Rows from block 10 of a small image denoising model, named by matrix and row number. Rows with one number belong to one channel. Each number is 200 + 30 x the weight over its row's rms, rounded and kept within 0 to 999. All counts start at 0.
Before each channel's rows are labels from the 100 images, of 14848, where the channel reaches its highest value: "strongest on" is what is common among them. Only what is clearly more common there than usual is listed. The data: telescope images of galaxies (Galaxy Zoo DECaLS). In brackets: how many of the 100, against the usual share in percent.
# convs0: first 3x3 conv (model.decb.0.2.convs.0.weight, 96x96x3x3, each kernel summed), inputs 48-95
# convs1: second 3x3 conv (model.decb.0.2.convs.1.weight, 96x96x3x3, transposed, each kernel summed), outputs 48-95

strongest on: edge-on disk: no (50 vs 24.7)
convs0.7,115,219,237,152,247,178,201,188,161,164,223,199,170,140,176,179,231,175,157,167,186,173,185,239,139,173,178,180,228,183,191,195,213,189,198,196,196,224,165,185,229,182,203,181,205,184,190,225
convs1.7,218,162,175,212,123,207,177,180,220,226,164,175,176,257,223,193,195,212,206,205,219,248,209,154,211,162,203,191,227,220,200,245,231,242,184,217,199,263,263,176,235,218,174,227,173,172,208,167

strongest on: edge-on disk: no (55 vs 24.7); spiral arms: yes (43 vs 18.8)
convs0.81,221,221,135,219,222,161,230,199,194,153,203,213,200,209,154,181,225,280,180,205,214,205,198,202,246,210,151,170,186,178,181,234,149,175,226,216,210,150,154,136,157,186,219,192,196,153,217,212
convs1.81,221,201,214,218,173,219,164,202,219,199,223,251,206,184,239,205,208,192,167,172,203,243,248,200,203,170,204,232,259,242,223,210,221,206,220,207,238,222,251,209,207,200,126,194,211,272,216,245

strongest on: roundness: round (41 vs 20.3)
convs0.53,186,198,194,299,205,168,174,118,187,183,189,155,183,222,177,285,181,223,220,205,191,180,213,192,210,158,172,191,188,193,204,213,217,245,301,180,150,180,178,208,191,194,204,193,210,234,182,207
convs1.53,266,181,209,152,187,157,224,166,217,180,212,227,211,187,228,134,218,171,174,211,223,236,212,232,195,207,212,193,205,204,169,198,91,156,152,207,232,226,176,64,211,182,209,209,172,191,219,200

strongest on: shape: featured or disk (93 vs 30.5); edge-on disk: no (90 vs 24.7); spiral arms: yes (87 vs 18.8)
convs0.95,175,172,183,163,170,207,159,197,192,173,185,221,190,191,123,214,218,196,164,194,157,201,170,188,178,176,173,211,237,216,192,213,178,175,242,198,217,90,229,185,177,184,197,187,213,174,198,185
convs1.95,124,230,218,204,207,145,228,183,176,201,213,175,221,199,275,178,217,215,244,211,232,208,217,202,251,206,218,198,146,75,187,204,174,226,213,199,181,201,150,189,185,194,201,233,249,194,232,221

strongest on: shape: star or artifact (28 vs 1.3)
convs0.41,183,190,195,224,180,213,222,227,193,155,215,235,180,168,167,174,199,233,190,252,219,154,206,239,217,189,216,185,218,225,167,188,118,215,222,202,222,215,232,113,202,148,212,218,189,246,154,219
convs1.41,227,178,224,199,166,167,182,176,202,231,149,133,182,219,182,239,220,157,243,190,194,221,216,160,158,185,185,203,194,221,210,261,255,148,190,226,167,216,173,227,230,231,195,172,149,176,223,207

strongest on: shape: featured or disk (72 vs 30.5); edge-on disk: no (54 vs 24.7); spiral arms: yes (48 vs 18.8)
convs0.2,210,190,165,218,219,200,240,199,194,197,211,185,201,260,225,193,217,199,115,212,140,198,140,164,202,173,220,203,218,155,194,212,156,197,259,225,199,171,171,105,229,173,170,140,215,184,192,191
convs1.2,154,176,188,169,169,158,159,214,182,176,188,229,224,116,201,209,122,212,251,186,250,179,258,192,179,226,209,188,223,208,208,209,207,152,153,185,235,202,163,253,157,220,225,205,203,224,183,191

strongest on: edge-on disk: no (52 vs 24.7); spiral arms: yes (41 vs 18.8)
convs0.73,196,195,156,237,168,202,213,177,196,198,217,166,219,219,190,187,244,193,187,109,205,180,187,202,61,187,206,161,190,209,177,224,194,194,174,164,146,214,221,217,228,176,221,196,144,244,213,192
convs1.73,182,218,157,173,206,177,194,191,179,175,148,202,230,138,202,193,178,203,191,281,176,180,200,173,229,243,220,234,176,176,221,207,217,183,204,190,198,153,148,210,186,188,158,168,234,174,194,183

strongest on: edge-on disk: no (52 vs 24.7); spiral arms: yes (40 vs 18.8)
convs0.4,157,222,140,153,203,153,194,195,197,247,209,197,190,227,155,208,211,155,192,206,119,200,223,207,222,233,186,173,127,200,195,212,157,195,178,217,195,149,220,137,184,208,263,224,193,162,206,233
convs1.4,265,166,220,269,202,212,180,214,186,116,199,212,238,174,253,186,167,243,141,191,210,196,169,206,185,191,223,184,223,185,139,184,226,211,254,213,211,257,206,194,212,196,156,208,239,211,167,176

strongest on: roundness: round (41 vs 20.3)
convs0.76,149,216,182,295,195,186,179,161,210,158,158,178,176,232,179,228,165,242,209,189,165,218,209,204,215,169,183,211,159,207,207,179,195,256,259,174,180,181,171,186,183,194,169,206,232,228,203,186
convs1.76,198,219,243,168,219,209,177,194,181,180,213,178,227,221,210,154,194,220,173,129,160,214,175,168,186,223,226,187,160,182,187,204,120,164,160,200,230,136,219,87,214,204,183,167,157,168,205,162

strongest on: shape: featured or disk (66 vs 30.5); edge-on disk: yes (26 vs 5.2)
convs0.39,250,251,192,165,207,173,202,193,181,206,201,198,231,187,134,208,205,244,240,202,206,159,187,184,197,184,172,237,199,189,152,171,167,192,164,222,183,169,145,150,189,162,231,181,219,218,218,212
convs1.39,159,201,181,232,204,223,211,194,217,208,218,215,201,201,238,210,177,178,205,221,179,261,188,197,226,209,274,113,155,201,194,280,210,244,230,155,192,195,283,158,229,239,152,237,220,173,216,198

strongest on: shape: featured or disk (74 vs 30.5); edge-on disk: no (69 vs 24.7); spiral arms: yes (58 vs 18.8)
convs0.21,195,251,214,149,234,198,176,185,192,208,209,201,194,260,208,189,214,201,183,141,177,180,151,196,244,165,194,178,294,217,187,201,176,177,210,274,215,253,172,183,213,209,219,209,212,196,192,188
convs1.21,249,149,165,264,166,197,239,268,228,205,183,197,227,147,196,235,210,246,236,202,239,230,230,209,223,219,236,186,133,194,155,193,209,226,201,188,241,183,252,220,217,196,202,192,170,255,198,188

strongest on: shape: star or artifact (38 vs 1.3)
convs0.74,171,209,211,207,166,194,194,194,191,197,202,204,197,147,209,195,222,187,170,177,237,179,159,235,40,203,203,144,246,196,239,213,207,202,223,195,242,222,241,185,247,215,214,192,204,233,185,187
convs1.74,238,185,176,174,201,186,212,223,227,249,203,214,201,182,166,205,213,251,235,185,140,208,229,219,245,176,220,263,192,224,199,195,193,220,189,182,170,177,106,190,114,164,229,230,189,161,183,224

strongest on: shape: star or artifact (26 vs 1.3)
convs0.86,177,246,166,225,206,218,211,182,175,176,193,232,201,204,185,230,201,196,201,133,222,256,208,213,151,196,200,189,244,164,204,146,180,148,236,193,161,242,170,161,157,222,205,159,254,224,148,192
convs1.86,228,223,198,182,194,192,176,241,199,261,244,213,209,211,231,184,182,196,231,221,185,180,234,228,235,178,227,215,159,233,224,265,258,268,178,194,205,266,219,209,243,175,148,148,167,187,241,207

strongest on: edge-on disk: yes (34 vs 5.2)
convs0.67,202,175,178,184,151,169,214,211,148,209,217,212,215,201,166,194,210,207,194,201,207,170,175,196,188,195,257,194,186,189,248,155,200,229,179,186,190,182,172,137,222,233,187,224,188,212,205,209
convs1.67,205,187,216,229,205,172,170,195,226,148,147,196,178,226,186,223,172,198,209,216,195,250,245,176,192,226,197,168,216,218,182,219,180,147,211,239,285,215,248,236,155,199,218,149,203,190,176,191

strongest on: edge-on disk: yes (31 vs 5.2)
convs0.44,166,134,205,235,237,180,191,196,209,192,201,229,212,202,189,227,233,163,187,193,240,220,163,199,198,208,211,188,181,191,292,127,170,205,211,201,196,205,168,181,214,196,192,230,181,174,149,192
convs1.44,235,238,175,230,154,230,158,222,166,214,210,213,180,213,196,163,187,168,194,178,150,191,191,222,226,209,218,184,163,175,127,243,217,227,213,239,205,193,242,215,223,202,234,208,210,240,288,205

strongest on: edge-on disk: yes (29 vs 5.2)
convs0.61,225,252,174,190,212,212,181,187,222,210,233,213,185,188,204,204,192,190,206,205,213,160,202,228,113,195,172,208,206,196,214,194,189,175,216,206,189,218,229,214,255,193,180,256,196,192,224,216
convs1.61,187,145,167,172,181,208,227,222,195,198,64,182,204,140,224,204,215,177,216,193,201,224,191,207,230,202,228,220,196,213,178,165,213,231,211,177,215,192,184,183,157,192,232,184,218,259,218,176

strongest on: shape: featured or disk (82 vs 30.5); edge-on disk: yes (43 vs 5.2)
convs0.38,214,213,167,192,247,185,175,198,219,191,137,231,186,177,216,198,200,224,190,162,202,153,204,221,165,209,163,225,200,210,240,260,201,204,183,201,200,229,201,204,233,201,165,195,171,174,237,231
convs1.38,165,181,185,200,154,203,205,192,194,199,255,165,236,230,197,226,202,197,198,210,182,250,213,205,222,197,214,165,193,188,165,160,200,205,212,198,195,214,188,187,168,228,226,129,239,233,130,196

strongest on: edge-on disk: no (51 vs 24.7); spiral arms: yes (42 vs 18.8)
convs0.89,126,225,195,148,174,197,219,224,191,170,219,178,189,196,256,198,270,204,212,180,179,177,177,187,241,217,247,152,194,210,200,236,173,187,207,246,155,203,186,143,216,207,163,183,250,209,170,195
convs1.89,228,187,205,203,212,191,182,179,197,199,193,222,225,176,163,175,154,195,199,275,207,214,221,186,178,232,163,239,183,184,205,153,164,188,196,138,241,185,262,180,168,180,165,168,136,187,212,230

strongest on: shape: featured or disk (71 vs 30.5); spiral arms: yes (40 vs 18.8); edge-on disk: yes (27 vs 5.2)
convs0.10,206,186,185,204,181,190,205,173,189,192,238,163,191,153,199,224,171,173,216,204,234,214,191,206,161,205,193,161,205,194,184,199,201,201,169,191,204,187,212,206,61,214,223,222,180,200,177,215
convs1.10,209,183,211,191,217,196,183,187,182,218,141,249,227,209,215,191,205,191,188,224,210,180,197,208,219,171,215,224,194,199,199,200,186,186,203,198,186,205,237,189,261,196,193,237,224,156,204,169

strongest on: shape: featured or disk (62 vs 30.5); edge-on disk: no (56 vs 24.7); bar: no (35 vs 12.9)
convs0.72,162,196,204,146,212,151,184,163,150,214,182,188,198,273,242,186,205,179,191,189,157,176,188,192,243,147,202,179,200,189,204,167,149,219,162,222,143,162,194,152,163,167,229,173,242,195,183,234
convs1.72,215,201,224,209,185,174,188,236,258,161,203,216,199,208,187,192,183,190,235,223,210,187,268,193,131,187,215,215,182,217,180,236,248,147,239,200,167,293,173,204,223,218,183,220,183,188,186,175

strongest on: shape: star or artifact (30 vs 1.3)
convs0.75,169,211,205,265,179,200,193,147,202,108,195,216,212,175,206,196,213,195,219,221,214,230,256,203,191,213,137,178,141,189,159,188,189,215,224,232,225,199,249,162,172,195,226,201,200,179,211,204
convs1.75,275,209,263,134,217,183,160,191,197,212,238,185,183,205,215,201,207,229,178,195,192,176,181,213,172,204,188,236,247,220,296,187,240,233,170,189,178,188,186,225,177,215,157,175,175,225,198,256

strongest on: shape: featured or disk (67 vs 30.5); edge-on disk: yes (37 vs 5.2)
convs0.6,189,190,185,168,194,182,210,169,193,213,244,217,190,206,211,131,174,184,212,202,223,194,206,267,167,195,205,186,205,190,173,238,167,206,222,194,208,208,234,131,86,209,201,185,168,209,259,208
convs1.6,196,176,202,238,189,228,185,219,225,174,176,195,224,195,198,223,202,224,218,191,187,219,214,180,218,227,200,193,198,221,238,203,197,233,168,221,183,210,168,212,238,191,215,189,235,155,143,158