From a checkpoint of a small image denoising model: activation silu, 44167 training examples.
Rows from block 9 of a small image denoising model, named by matrix and row number. Rows with one number belong to one channel. Each number is 128 + 32 x the weight over its row's rms, rounded and kept within 0 to 255. All counts start at 0. Numbers have three digits each.
After each channel's rows are labels from the 100 images, of 14848, where the channel reaches its highest value: "patch colour" is the nearest of a few named colours to the mean colour under the peak. Only what is clearly more common there than usual is listed. The data: telescope images of galaxies (Galaxy Zoo DECaLS).
# convs0: first 3x3 conv (model.decb.0.1.convs.0.weight, 96x96x3x3, each kernel summed), inputs 0-95
# convs1: second 3x3 conv (model.decb.0.1.convs.1.weight, 96x96x3x3, transposed, each kernel summed), outputs 0-95

convs0.19:110196117130080101140152186168121136159130096154175148141073141174196117187141073098093137137163129132075106152154091153191137135104170120127149114150161146150134122217126100112142179132161061139122078118120141159163172163115103146141100110141182070088165119151110129118145129080127103099
convs1.19:173142131146168156139102160061102132115098149121166149150126153135161154084136172136111164091067111145148165070090177083098129121163099162137102144140125147082068100017129097101128123157124162116120150143133119087123097121128074170106169141173127207180138094099191147135129114113125144151
patch colour: pink

convs0.2:110118123155084128172077109144210118149137142160092114092142143109119175105111145133129154115158091099089160067119168163102054128079162162142100126118114164119107143115139103117136099147213117202112116131161141111189089142020112079142080066124117097131106121122111139117163142141130128120
convs1.2:184196167103134140136103166106077160086059144132157149161102198173114111121128079086112075183133104146145148125158082184087114119130118154139092120122160156152171082125114113142177121126132130138098125145046147114130156141094161162114124064161116189121168074073152123141133095104140113113
patch colour: grey

convs0.7:127111074101126137144106115086104113177082169067106142130150147066109095151184116140126104149108144173091082132102112076175109061152107093132146175146079109137114222121112090112125162040163086131146139131145160154121128121139110098085170115098121143118109175142127161079141133125120151198
convs1.7:114148183169172159128127130152149153071152109140137155118053122126151177078167114134149158128101088147126112107119104133110110172117100141166178072159132157080130073054113170116131110185122107146093144111121083104109149068125131240095137162150140159166137127145129152136051112139106144129
patch colour: pink

convs0.28:121104110113097152102131181127145040157153143046154108131081122145089133100133139103128124125163146103101110110074107148085123122116096080069094141139176046123120195031134162099121130139147129141104081115145125136123063143097174133126151067114136087126143159118062131153147133118115159099
convs1.28:092179143152113208116105108150145201119101135204119159133138186105162105146157156143133074142193085107157191125135132140139134113131146174139155146135121154117141072143099103166150112137149127131099158176013112111154085126139095113113100140129135199107115118143174157137101164170126103142
patch colour: grey

convs0.52:121151177151060142109102095109129073130114150131140148123114113091112133100104124129132144027147103093157112170155153122102068159109172120089107107127184124101119099119185097070137133082150141055134143163090118105103057151138116111154168171086092109101036168119143127150093115119141094133
convs1.52:109166121143179192106142154113091147156119148127162097164134137114175137110139162088082068067155127154102139066095099058178158144134077121147147140135142163151128113125081149153116148111153091124091152058132101120092073125134093092115090130188175117180114092095119123131089043119106155108
patch colour: pink; white

convs0.44:124130123068097104123129119121099035181081179200162123130122167079143145138098145116092137085140186140132142152109120117104141122130156106033171164161100144143112128164093100120114083106102079128124125132088052137150134151150171157142110152137097088132178150093141127080119136117069187128
convs1.44:136080119144153126102106099171147175206149148129185089140116100146189130092142155125130097157129098108091126109085142102167122121114108102243068128179149098116155109133135147021132154126154129096130133134098186115127113075084152126129101140108121177143136160096141189095109091126126138132
patch colour: grey; pink

convs0.81:199094174117136096124159098125103130105121122147152174143139132053120129110107111118093119168090153171035133093156093139134110135119082125158145066115044141142140101139115127131093138053077113139066107143099131133136031134116121182120165147156135129126179112111074159145124116112127158154
convs1.81:090107073141089104134119134176162104162161160168114045165108088202136120152121084097131061107152116121150092155150197112174133109124093144097143175098118117173126129124125136107112078179122136153141140109161164107152115134103138151178091133123136188126129179145187156133140218081137113152
patch colour: grey; pink

convs0.77:071162105096124145085157138164100100090126087174126091166142122105118134064123123102107115120129152022133127133121140100157149126142141126167072127071096116093108139107142158118147088150094116136130150073064137077146110170116121047119102127124111180140102063166088134142138136219138094129
convs1.77:179120172112160137092100112079140157087074200082151137080142118169105135106130129112177113112108101169150156110160120174113128139161117123135130124158188062124132115135116161074124147146166101182114127174166071120091185097150102148121155179107106140135148067152137171120100071052121168153
patch colour: grey

convs0.55:079130141101075126169105117103083154103166106144129150153131155195125075132179097055147087111158139125093110148069128152171089117141116124145133107175115137138101098151130083139111160082136134117130091133185114141117049113131080120057070122164135162117154167044175168121129132087111118095
convs1.55:221129068142175107086162086140151095133131150096108087081082106116153176093073138130088107126096082138132100082150093150123160130111146155141118147128106160059114157121101122159127077138129100129087160082063131103111227135089147172201115161096134142160125116143120101131114137113112152126
patch colour: grey

convs0.27:073109083110139145100144092135077096120117176083111089117149154114105174135111186162136142152093121246150127102112124076165130111123107111129133155126127149161135167128132105108137117102149081079093135037137152138143218099088117091100154120110115144119114113119119095145166125141034139137
convs1.27:137143160165113127116128116141183122112131131166151131161000141153140079107102104110057109119118166058082101158120114091134116147135133153151121128115097165126110100139118149140116138169112139170151142199143136134097042095139111159172091132169172124120108120189110173135103156100125138151
patch colour: pink

convs0.80:137093078130170135144119064161120087082126071148126109174134137114150098109146103109149137165127196171095077150170138065152127123172122117107115180134112142100116097089099151081150113135126116092148120144129084194086132137139117077123162111129080125183056058132164065087143102150154078123
convs1.80:120138166134132152134103209056106171165116195093150205143098145157073170178099144140146153097147086111131171111091142173126144128107094105130110109124207121150162134139169161168149123095177157187099130140077113066137175138163103132121112119129154121068120118127095159137127116128118178160
patch colour: brown

convs0.86:136143156120132119083113161133140135139138069125159143116135129152143123125101134113129088141121116166103083150149117089134117100127106142143130116087124138111095104104126126105155158150089051119125173134155148156153155073000118163174118154166137133071160088088099144130175134142098161112
convs1.86:104143123121119154165152109109069115163137185133117099147137107116127117126144114135132137118132157142153197090120139195091120135119144128123152129163145136135187149125088154143134078100183216144164114100114116073118159203254097087078135122082102133194114124129117115121087112124175134138
patch colour: grey

convs0.10:138125157153115169115109109115083074126134169128122113156130115107127132167129109123131105128118031165103034133149146049090160107159147122137141137138128098124093144119168146115069093129051121113022121149139107099146160070094141115124143148186107140142162157085151116122180133146177089122
convs1.10:100125116117163127188131117130101146129121099143026177145123190175149137113074139146114134114074171102146149143105101207147136124131120132131117138087124102221123107118069064119179133139184150091159168151181109139166144137187157107089128119104135119113150106135142138160110143156172186109
patch colour: grey; pink

convs0.1:173111096166099110081173107137126147124093102150149145081105116141161047112092116148123134127179106053103118170113123107076153097113114133134166163098157114151137117100126129136155082113104131154076162099134151136077050125127162087092061064108149134119076102155157199138112116104140192158
convs1.1:116135165095175129124064115103127121125167167095071142144152135147143230101158102101107107151124127151136157093103101149220160115094112138154071109174167194129159111146129121100136176099119156113151088149160095155122130135167087095172207165151133121118146108138085101087136139129123136060
patch colour: grey

convs0.84:232117145105127146120147129118088072135072127041150162094190123029112104151079106140155152152152154133108140159157122110128130085130152125121117084132110069121130105145132142122118095111150118103165127133119129132140000123148146120143125126153135145137108127130092116128170114191130128142
convs1.84:077131083148126124123083151131160131088186176149110106119158160204132135077206117168195136075138131134087149116081121139099070143177130125164107169157215142111096126108133119079116097126122099125117172140159095096137107098105090163099115174106102104167099067096154135147155106112142159125
patch colour: grey

convs0.91:095135139108100127144087145127126155128104196173086146143110160068166129113153155130064044102128069129137106154137119127162113111058111125158146124161025152158152151131133097149116111128119122119106178125165120140111166105103131175141138104103143144089120162120098191167032135075147103148
convs1.91:160088086136128104112183106112120056081173124115157098099129107131081125171110127150128194151102214101151145124122149124104149147220129132104136099134116107100085155174100108130177149085107152143144105124135106169133144161154097100117092125139069125139102084112124101120222102151152079071
patch colour: pink; grey

convs0.39:136136129116119119090133143148125125116130110129122133122119146124128121150143126122118139131204110143112138154110095132194147124129128125127111127145125106115146112255128118124121161139133113146110117125125134142105142115135146107125128133137116132141088145140117116127130129117107124114
convs1.39:115128135155150131124123124123135160112113127125126153142124177129156130125123172125140140120110127135121178113136187169099107118115118139122117113146127187133134127106116127138131104156135185134166151137130112103114142127136125127122151132255167181148114123127255128142136135152159128134
patch colour: pink

convs0.65:136195151114133111083095059150140112038113143089128124128166168107136134123145106115143150147065134169130032160131103030148157081171128116143137143111113141134099088073116074135114164095117159113125132135139135130146149089129092148130139174108165125095095100118131121049125143088153081152
convs1.65:123127088151139139131136214111086167133124146137148158129103146101118176092137138110125120092150149136124255070158149197069097125109154137150144076163161117107137149101148153121123085112160097177125133173071097089102100181193108134092174123128142140157123101118130147177120122135142172113
patch colour: grey

convs0.61:139123078084074170120123099127080093121149159099124104163091172127108109113171122088151150112104131081158173115162179150108112141114097131076135071087147079127098123115166077123129113149128144115061072134079113137174051140173110148189171122122112180069090078144138139107124086126082112137
convs1.61:108084212103173136100166124148126166134116211146157109091151184111135131110165110154123147133166122144118136149087110131131189124118129087114089083133125155136148083166114093100156151107174144142169148173132161081171129152173083061061152150157112130161089139175123174158190144129175155108
patch colour: white

convs0.42:116102132138151154135116121158094144139161169158143117152132086136115127149121135137078084141106094099144090085156115083154075126088131126112131113184000135119092189152115111131102118169162134160114105076085089137142187137105138090101119153071137176088178092137084161123119130067089124106
convs1.42:144152097110115092136155126114207099084162060127137144066121141143088113121088115125173176127136138083077174153120134134115164110172109108147173109068141134107110098132133138088177130119121105072149188136166171149096129084154122184166075128169049149195178141103153123140146099158130145133
patch colour: pink

convs0.95:163143159160094106118174120142084151144119154117140125127115108123110090161131153073135139000130084159136112124110115152121120117103115093132128137129179114146127111151162125155131154133108066057119110130151092128148094100122095090114115177131160155139120136089117034157132147135126110166
convs1.95:112111129136162122154094105093143124068164092092152116138151129108052171160127125140124110255123141117129128124110104115118156165193120093164143129182096133086153168122098109178144139170094194178115153117096146121081168129141116155142135111124125118131126112140141202119146148130147112092
patch colour: grey

convs0.63:148148128105164154118027143142099175131124149138092133123107146150151102091076122136112124150138124119147119132165077130130132121192114176109189128142209139086122112118093132153115166160109145093140136140130192168145111122116107098128165000117149109156137118076103152125108158147128055147
convs1.63:122139101153131128156237107109163103060136107088145118135156138140156102079125120127132133061131111089084116118133178114133117107048136127127110098145106102128138124118132111157136128175104073144099131111092120137126181168143109133162113255150104131109129108123138116104117139126111164123
patch colour: grey

convs0.82:123144200120126146116086134152123067140115169154096125093141124085138188146163116151120132126110028129136150148123114082159141171114116131123058092113064109167142080163119077135104147083170123136143107123155162149163090182105109175144108138158127116084117165125151217112082098073118147149
convs1.82:148164084136142092128236150145109129114124119118134121181155120115093087186112122123111097114111193095117104118158159143110143100119150087102160098090108126118097210157126122074149121134109129113119122103108091149086189134099131129132110099108129133107143097117080018108203101104140131063
patch colour: grey; pink

convs0.85:150139160091123120130090153124071104114143158128208100119211100142122133121165087092175116159074126174127087139126114131121119170126133139173164125143060097104109137052091157125136109112212087111168091121118075089045127098143147118088110154162124114135158112158113150149082097094100127132
convs1.85:117114073127129110129158105172179136146133067182051116139150097084107126142093148096153095124132141075139135156163176099172155086131150133103124107110078143154148134164139099184108150115080184097127153139139175190165214157074157110186128109107153108092159145147138091113147145156189132113
patch colour: grey; pink

convs0.12:147121125157147114110136139089181127155132175167102141104111135059120148111190108152141131105104098162094167146119108111061074109149140115134106103157126185116068090104109129113108100109131115161103120156161129059131159086090049182094163138134154071137107112102063054130135101144182162089
convs1.12:089146078127124127111129143158108138153158105122131144151078135153143076191086113107062095128202120096137100147146137128189169123146154092105127138077106107145180179193144112155111136151100107100132070138087221146110123096129183118173085132104186165062137124149133125121121157138088094106
patch colour: grey; pink

convs0.17:117133216097150151139119124112179215148090192071084125109152147154128167118147201089118104147128137080169159146114107126118123102118120105157126160108102114209125145143142100139155121148140119104121090161120122107151160162098115098145118180134134177084134115138175144104115155018133149172
convs1.17:126114085168089110152127123189088067166193091233126132131176084115120080158109102099126095149144185102100120122148151122147127090100125117074152065154067121139140119144106128189104140136134150119154127112160130132143066144111158126122115057117169135100160170158121074120148165115170104103
patch colour: pink; white

convs0.14:111137085141102064146128133162054145152084097122128109135096080121142139159100133131072144155176174152061153095081125158087122074143120121125136144163136189065075104133130082139124118126147113121067168153125149129106159106079077122221120156062113091163153159106097147111131116137105154129
convs1.14:108118192109113142143138111069124133122132096125142116143131180182108132115174105088163115139111061127160108105181138114114092157105109113107168180096141156151091107108140086122172114162137116147187094133119179163132120201093148120092131052151127184080194095155181066173150090143106129109
patch colour: grey; pink

convs0.34:113101160143106116123068125176138111092129074230138117104118103178128151111114114115109077111132116118065139143140114136099122093155112121111167077072178155070070086109097122112139099220130121112116146155121130088174163149128086075161084167159173103134098081128098123137149119186128132124
convs1.34:129140096151165136157202157059073094152136113062155146182152155134118113154136154083114132163108134082156080119090116125094160182146130086131096177153126135132122100122115079117177161080085136130105180142135189136063148121128142131100157160110105185152125095113129149098126105027116136126
patch colour: grey

convs0.67:127096104088119125118181097118201117083145122092144111088113094111104137100186146130170073165095176095085116104133147104149131090083119120129132126141100102175159125109081091136129135078153078108098046153073119156139018118117138093127159108100146139114069082168150112127093140115160145147
convs1.67:134159191162186160110121189107094157139063131112148153188096161136152102104109129118116159113112109151194152141113069177100115145141116169148121106143194081077144095103128182119183047150135110129092186140162146129128103099133082159139174151150097172144103101126132169155141127133091176131
patch colour: grey

convs0.48:146125142103096121177147122102146159136112160054097121112080104100131135104115145130146149094145137128098122128090106129104108133136125095136106099099164055161145120154136142131117095064137109078066126137130139122145000101122113087094130132132132167125109143113141114114170103168117115128
convs1.48:104134123170172126138116134150141135172137066167114121159159167155199089100131092113086043118172159148078092106070090107169098101107082121145164133161040124115134096067122146124097122180152158140119160079130138115162041104124091147142149139126133119140165126151116158153096146111098165142
patch colour: brown

convs0.20:138125194160090109124141149112143162138141152141133154051077117126144072158120132025163111105130119095150161072148114075053148148117122127110153059121151138149132115130138219123155131122096106133203093166074118114145101139191149098125117095130109151116150121080113131115138120105137106076
convs1.20:095089112101113160147104140145127126140133120125139101182079140155161188111116127212240145084151141165108135153107165179128150138147130129131140159127060127087116115171133050134132113163113144154047151169125111125100147095081116137091119130138147115130063117186137124152149114126150141205
patch colour: grey

convs0.3:106100122137107133199102112157135134131120132132118129075150114106142118146104163101082121122180111152087009062110160162096116095105113134116134135135158169126100116117102114146149111144162158176053113124084116120116101111155128156077161102106128123170079115201103061150047140113112099092
convs1.3:166154117102127102146140073102110145120118168149166084218133144124123131140111126137137111117157139085158149100138094097134136148130124138151234187206139186141165111121126119135113096094027163110128086083150145109122099173091056128154122124135084125105157137117144149074091132163167128128
patch colour: brown; grey

convs0.87:119130097123113126154100133142136156166147027122117155231162121162137156142068157171128171132125104166117072147156127171148122105083122132131136124169145112126108079132156078137098138136071125130064127069192113104121103178174130101052110124107104091118087155089103116155100143123126154092
convs1.87:145123187128141144171127135151132078142112181138139099000105129115140098155138101123143157160065121148096140112112129173114090187169125149146114088154133121159106180110106166105119151114119126199194135175169110155119140082183131115177146126130151161171103146185127148121153138130096117162
patch colour: pink; white

convs0.24:107169068079105106125115117176162126122127094078157107151103163108137111133127084098122091113124124147165083176107096096170140223094119105089102131100080139091140102121157126142111188149060116090064126131131148182166135156161191095146104140112140093075093114177120130101132119164089082093
convs1.24:169130143153154169129111169034086160101093137085127145136104167141112116080151159153133133097089121156141142092117146129052122157151083134146152130145155130115096112041102117099180096151150138157094136101097094070111124110154082167108132128178133165197101080086196154130116112129133166173
patch colour: white

convs0.30:115106095163095157150100101168088094114149144137131146071130118113089146137115070115133126181123133130078144124116170155150130104197137103180119065145112137098090127082086113146135202145149112171086089099143082107168158109180121059092111163152053091113115162138090091092104154096144078151
convs1.30:135155161160181182129163166117089117125111103101133083146087135172112125168108149075164076101134115088167140091151109110130059156085134091146137182170190102103170134139126119127114078120094091089099132103046100134117162123190092143172153131116154151090084140132146131172111129110175178178
patch colour: grey

convs0.45:109128148162161130154097113133089084093145069156108086124146108156117146144150121193148111145130105115105130098109117099100091141158126132110090176109178106131086093046088144149160120145129081156106136130118151132133133169091148160155124137075096052123157117128000146124112147167117182096
convs1.45:130140162115098116120143139180159149135122173089129146136132120092125091107172165059117121118115080173144124149148186140140084147107140132186166112127130165132145154173169134122144107138143136119142152101141131158157193067102133079138104130209170211092147122144242148130125120153149064149
patch colour: grey

convs0.59:237144169144157120117147115064143128135089162057068133194070158109113099125124119148115130148142139101092174099162133081124155115115109111093118120110150029153091117116128144122130106121176070120111169057118139145134125167191145113153130129116132142109104164153073164105114129102139109094
convs1.59:000109131131117074119138154208086124139163107184164130092156108129131111130153140189142166128150115130158118155087147151179124127100133121134114163142089169146154114131147119136124158185079143152158142163193125121134094129153188093103141122156148117100107142168177083158141132161155138117
patch colour: pink; white

convs0.36:185169137124154075082111115144140122109118110132161128104121129166141075111100122088126165161103152123084131156108109127138067112067121135116119095111148092151097132140104096136137109130240136137125030094060117195156116125111121075120106117205164149111107156088090135144148153131136114070
convs1.36:035133045104138118063121136118120141145107086111120155190104106139140143143082130205139139115121073119192075144125141116178187118141134127141074157136144143086148163105136134141139123127119136087095212140201116128128143089105139201120113124103111159105127111093148158092160124115119117082
patch colour: brown; grey

convs0.9:162125106185062138152117118133116057099146145175113117159129119144123083111137087104153244131092082096081114129115125091162132144084144135109098048145170182157144110116102101123119070167127099126092133110140124117133181081096085112120131093115120082094121089096111063130109105169105131108
convs1.9:106161113125157136129112108175138076095140145121160102047052130138121145188081161189134136130098100146152085115164186152096125130104124147077130147058170137113084137213146166118188143116077135082118145179132146205127117151157145125149126127142148169122157101112130089119114138093084129153
patch colour: grey; pink

convs0.21:057141145125080121104146153099124140139133090109092143096051157098150105083130163062097095059117142187116128103179152138104111138094142129127100086137070163119102123150137076086114089125103125115126114090156123106182161066132112179052148171133149152096106129158141113127158139078164177087
convs1.21:182135153122117185138146074156089127119083117138159121144102137123177110175132157081115141108149100160086110116161106106131189115121128146103192124075135075115188086136178146181143151125079139122103141176104121119086105112104126170219132120113082126146133197092135088101160064147095085105
patch colour: grey

convs0.92:110119137099137158126093177103120194122104101104131098122128121060132199174120134168168119137152089124116088144141124152125072103111166121174085131079186070106134109161147125153119093084145176085104155056118133119126176116125077140101132205123098080070097134113131184182100150150127096122
convs1.92:159114111130137160139127100204132099138143108187128126159173139197159091109104161137108126149135105102114092128169152124154116136151114139115179141112058129158107108137148160114122170183122044095135162195121129154112061096119203101183152071141154152101120151150126068127082136080096163148
patch colour: pink; white

convs0.31:158131105117078104194104131112112153148159116132140159135113126105137127147121113090121138120119070086141079131084146146088090146130157152119077079057129182079124104158102096139100066146169125080083130176083153104147100074163150088200155087146108127064156097124149096104070102170097150150
convs1.31:167107174124140131132120044160105110123114110095122139129174159173130104124167117102121119101148068153144108098112105121133188080133092184139167183131131083107112160161137128128165098153049157199127098059192139102158167122078081130121112114120127163114173076147122145101068094101148109114
patch colour: white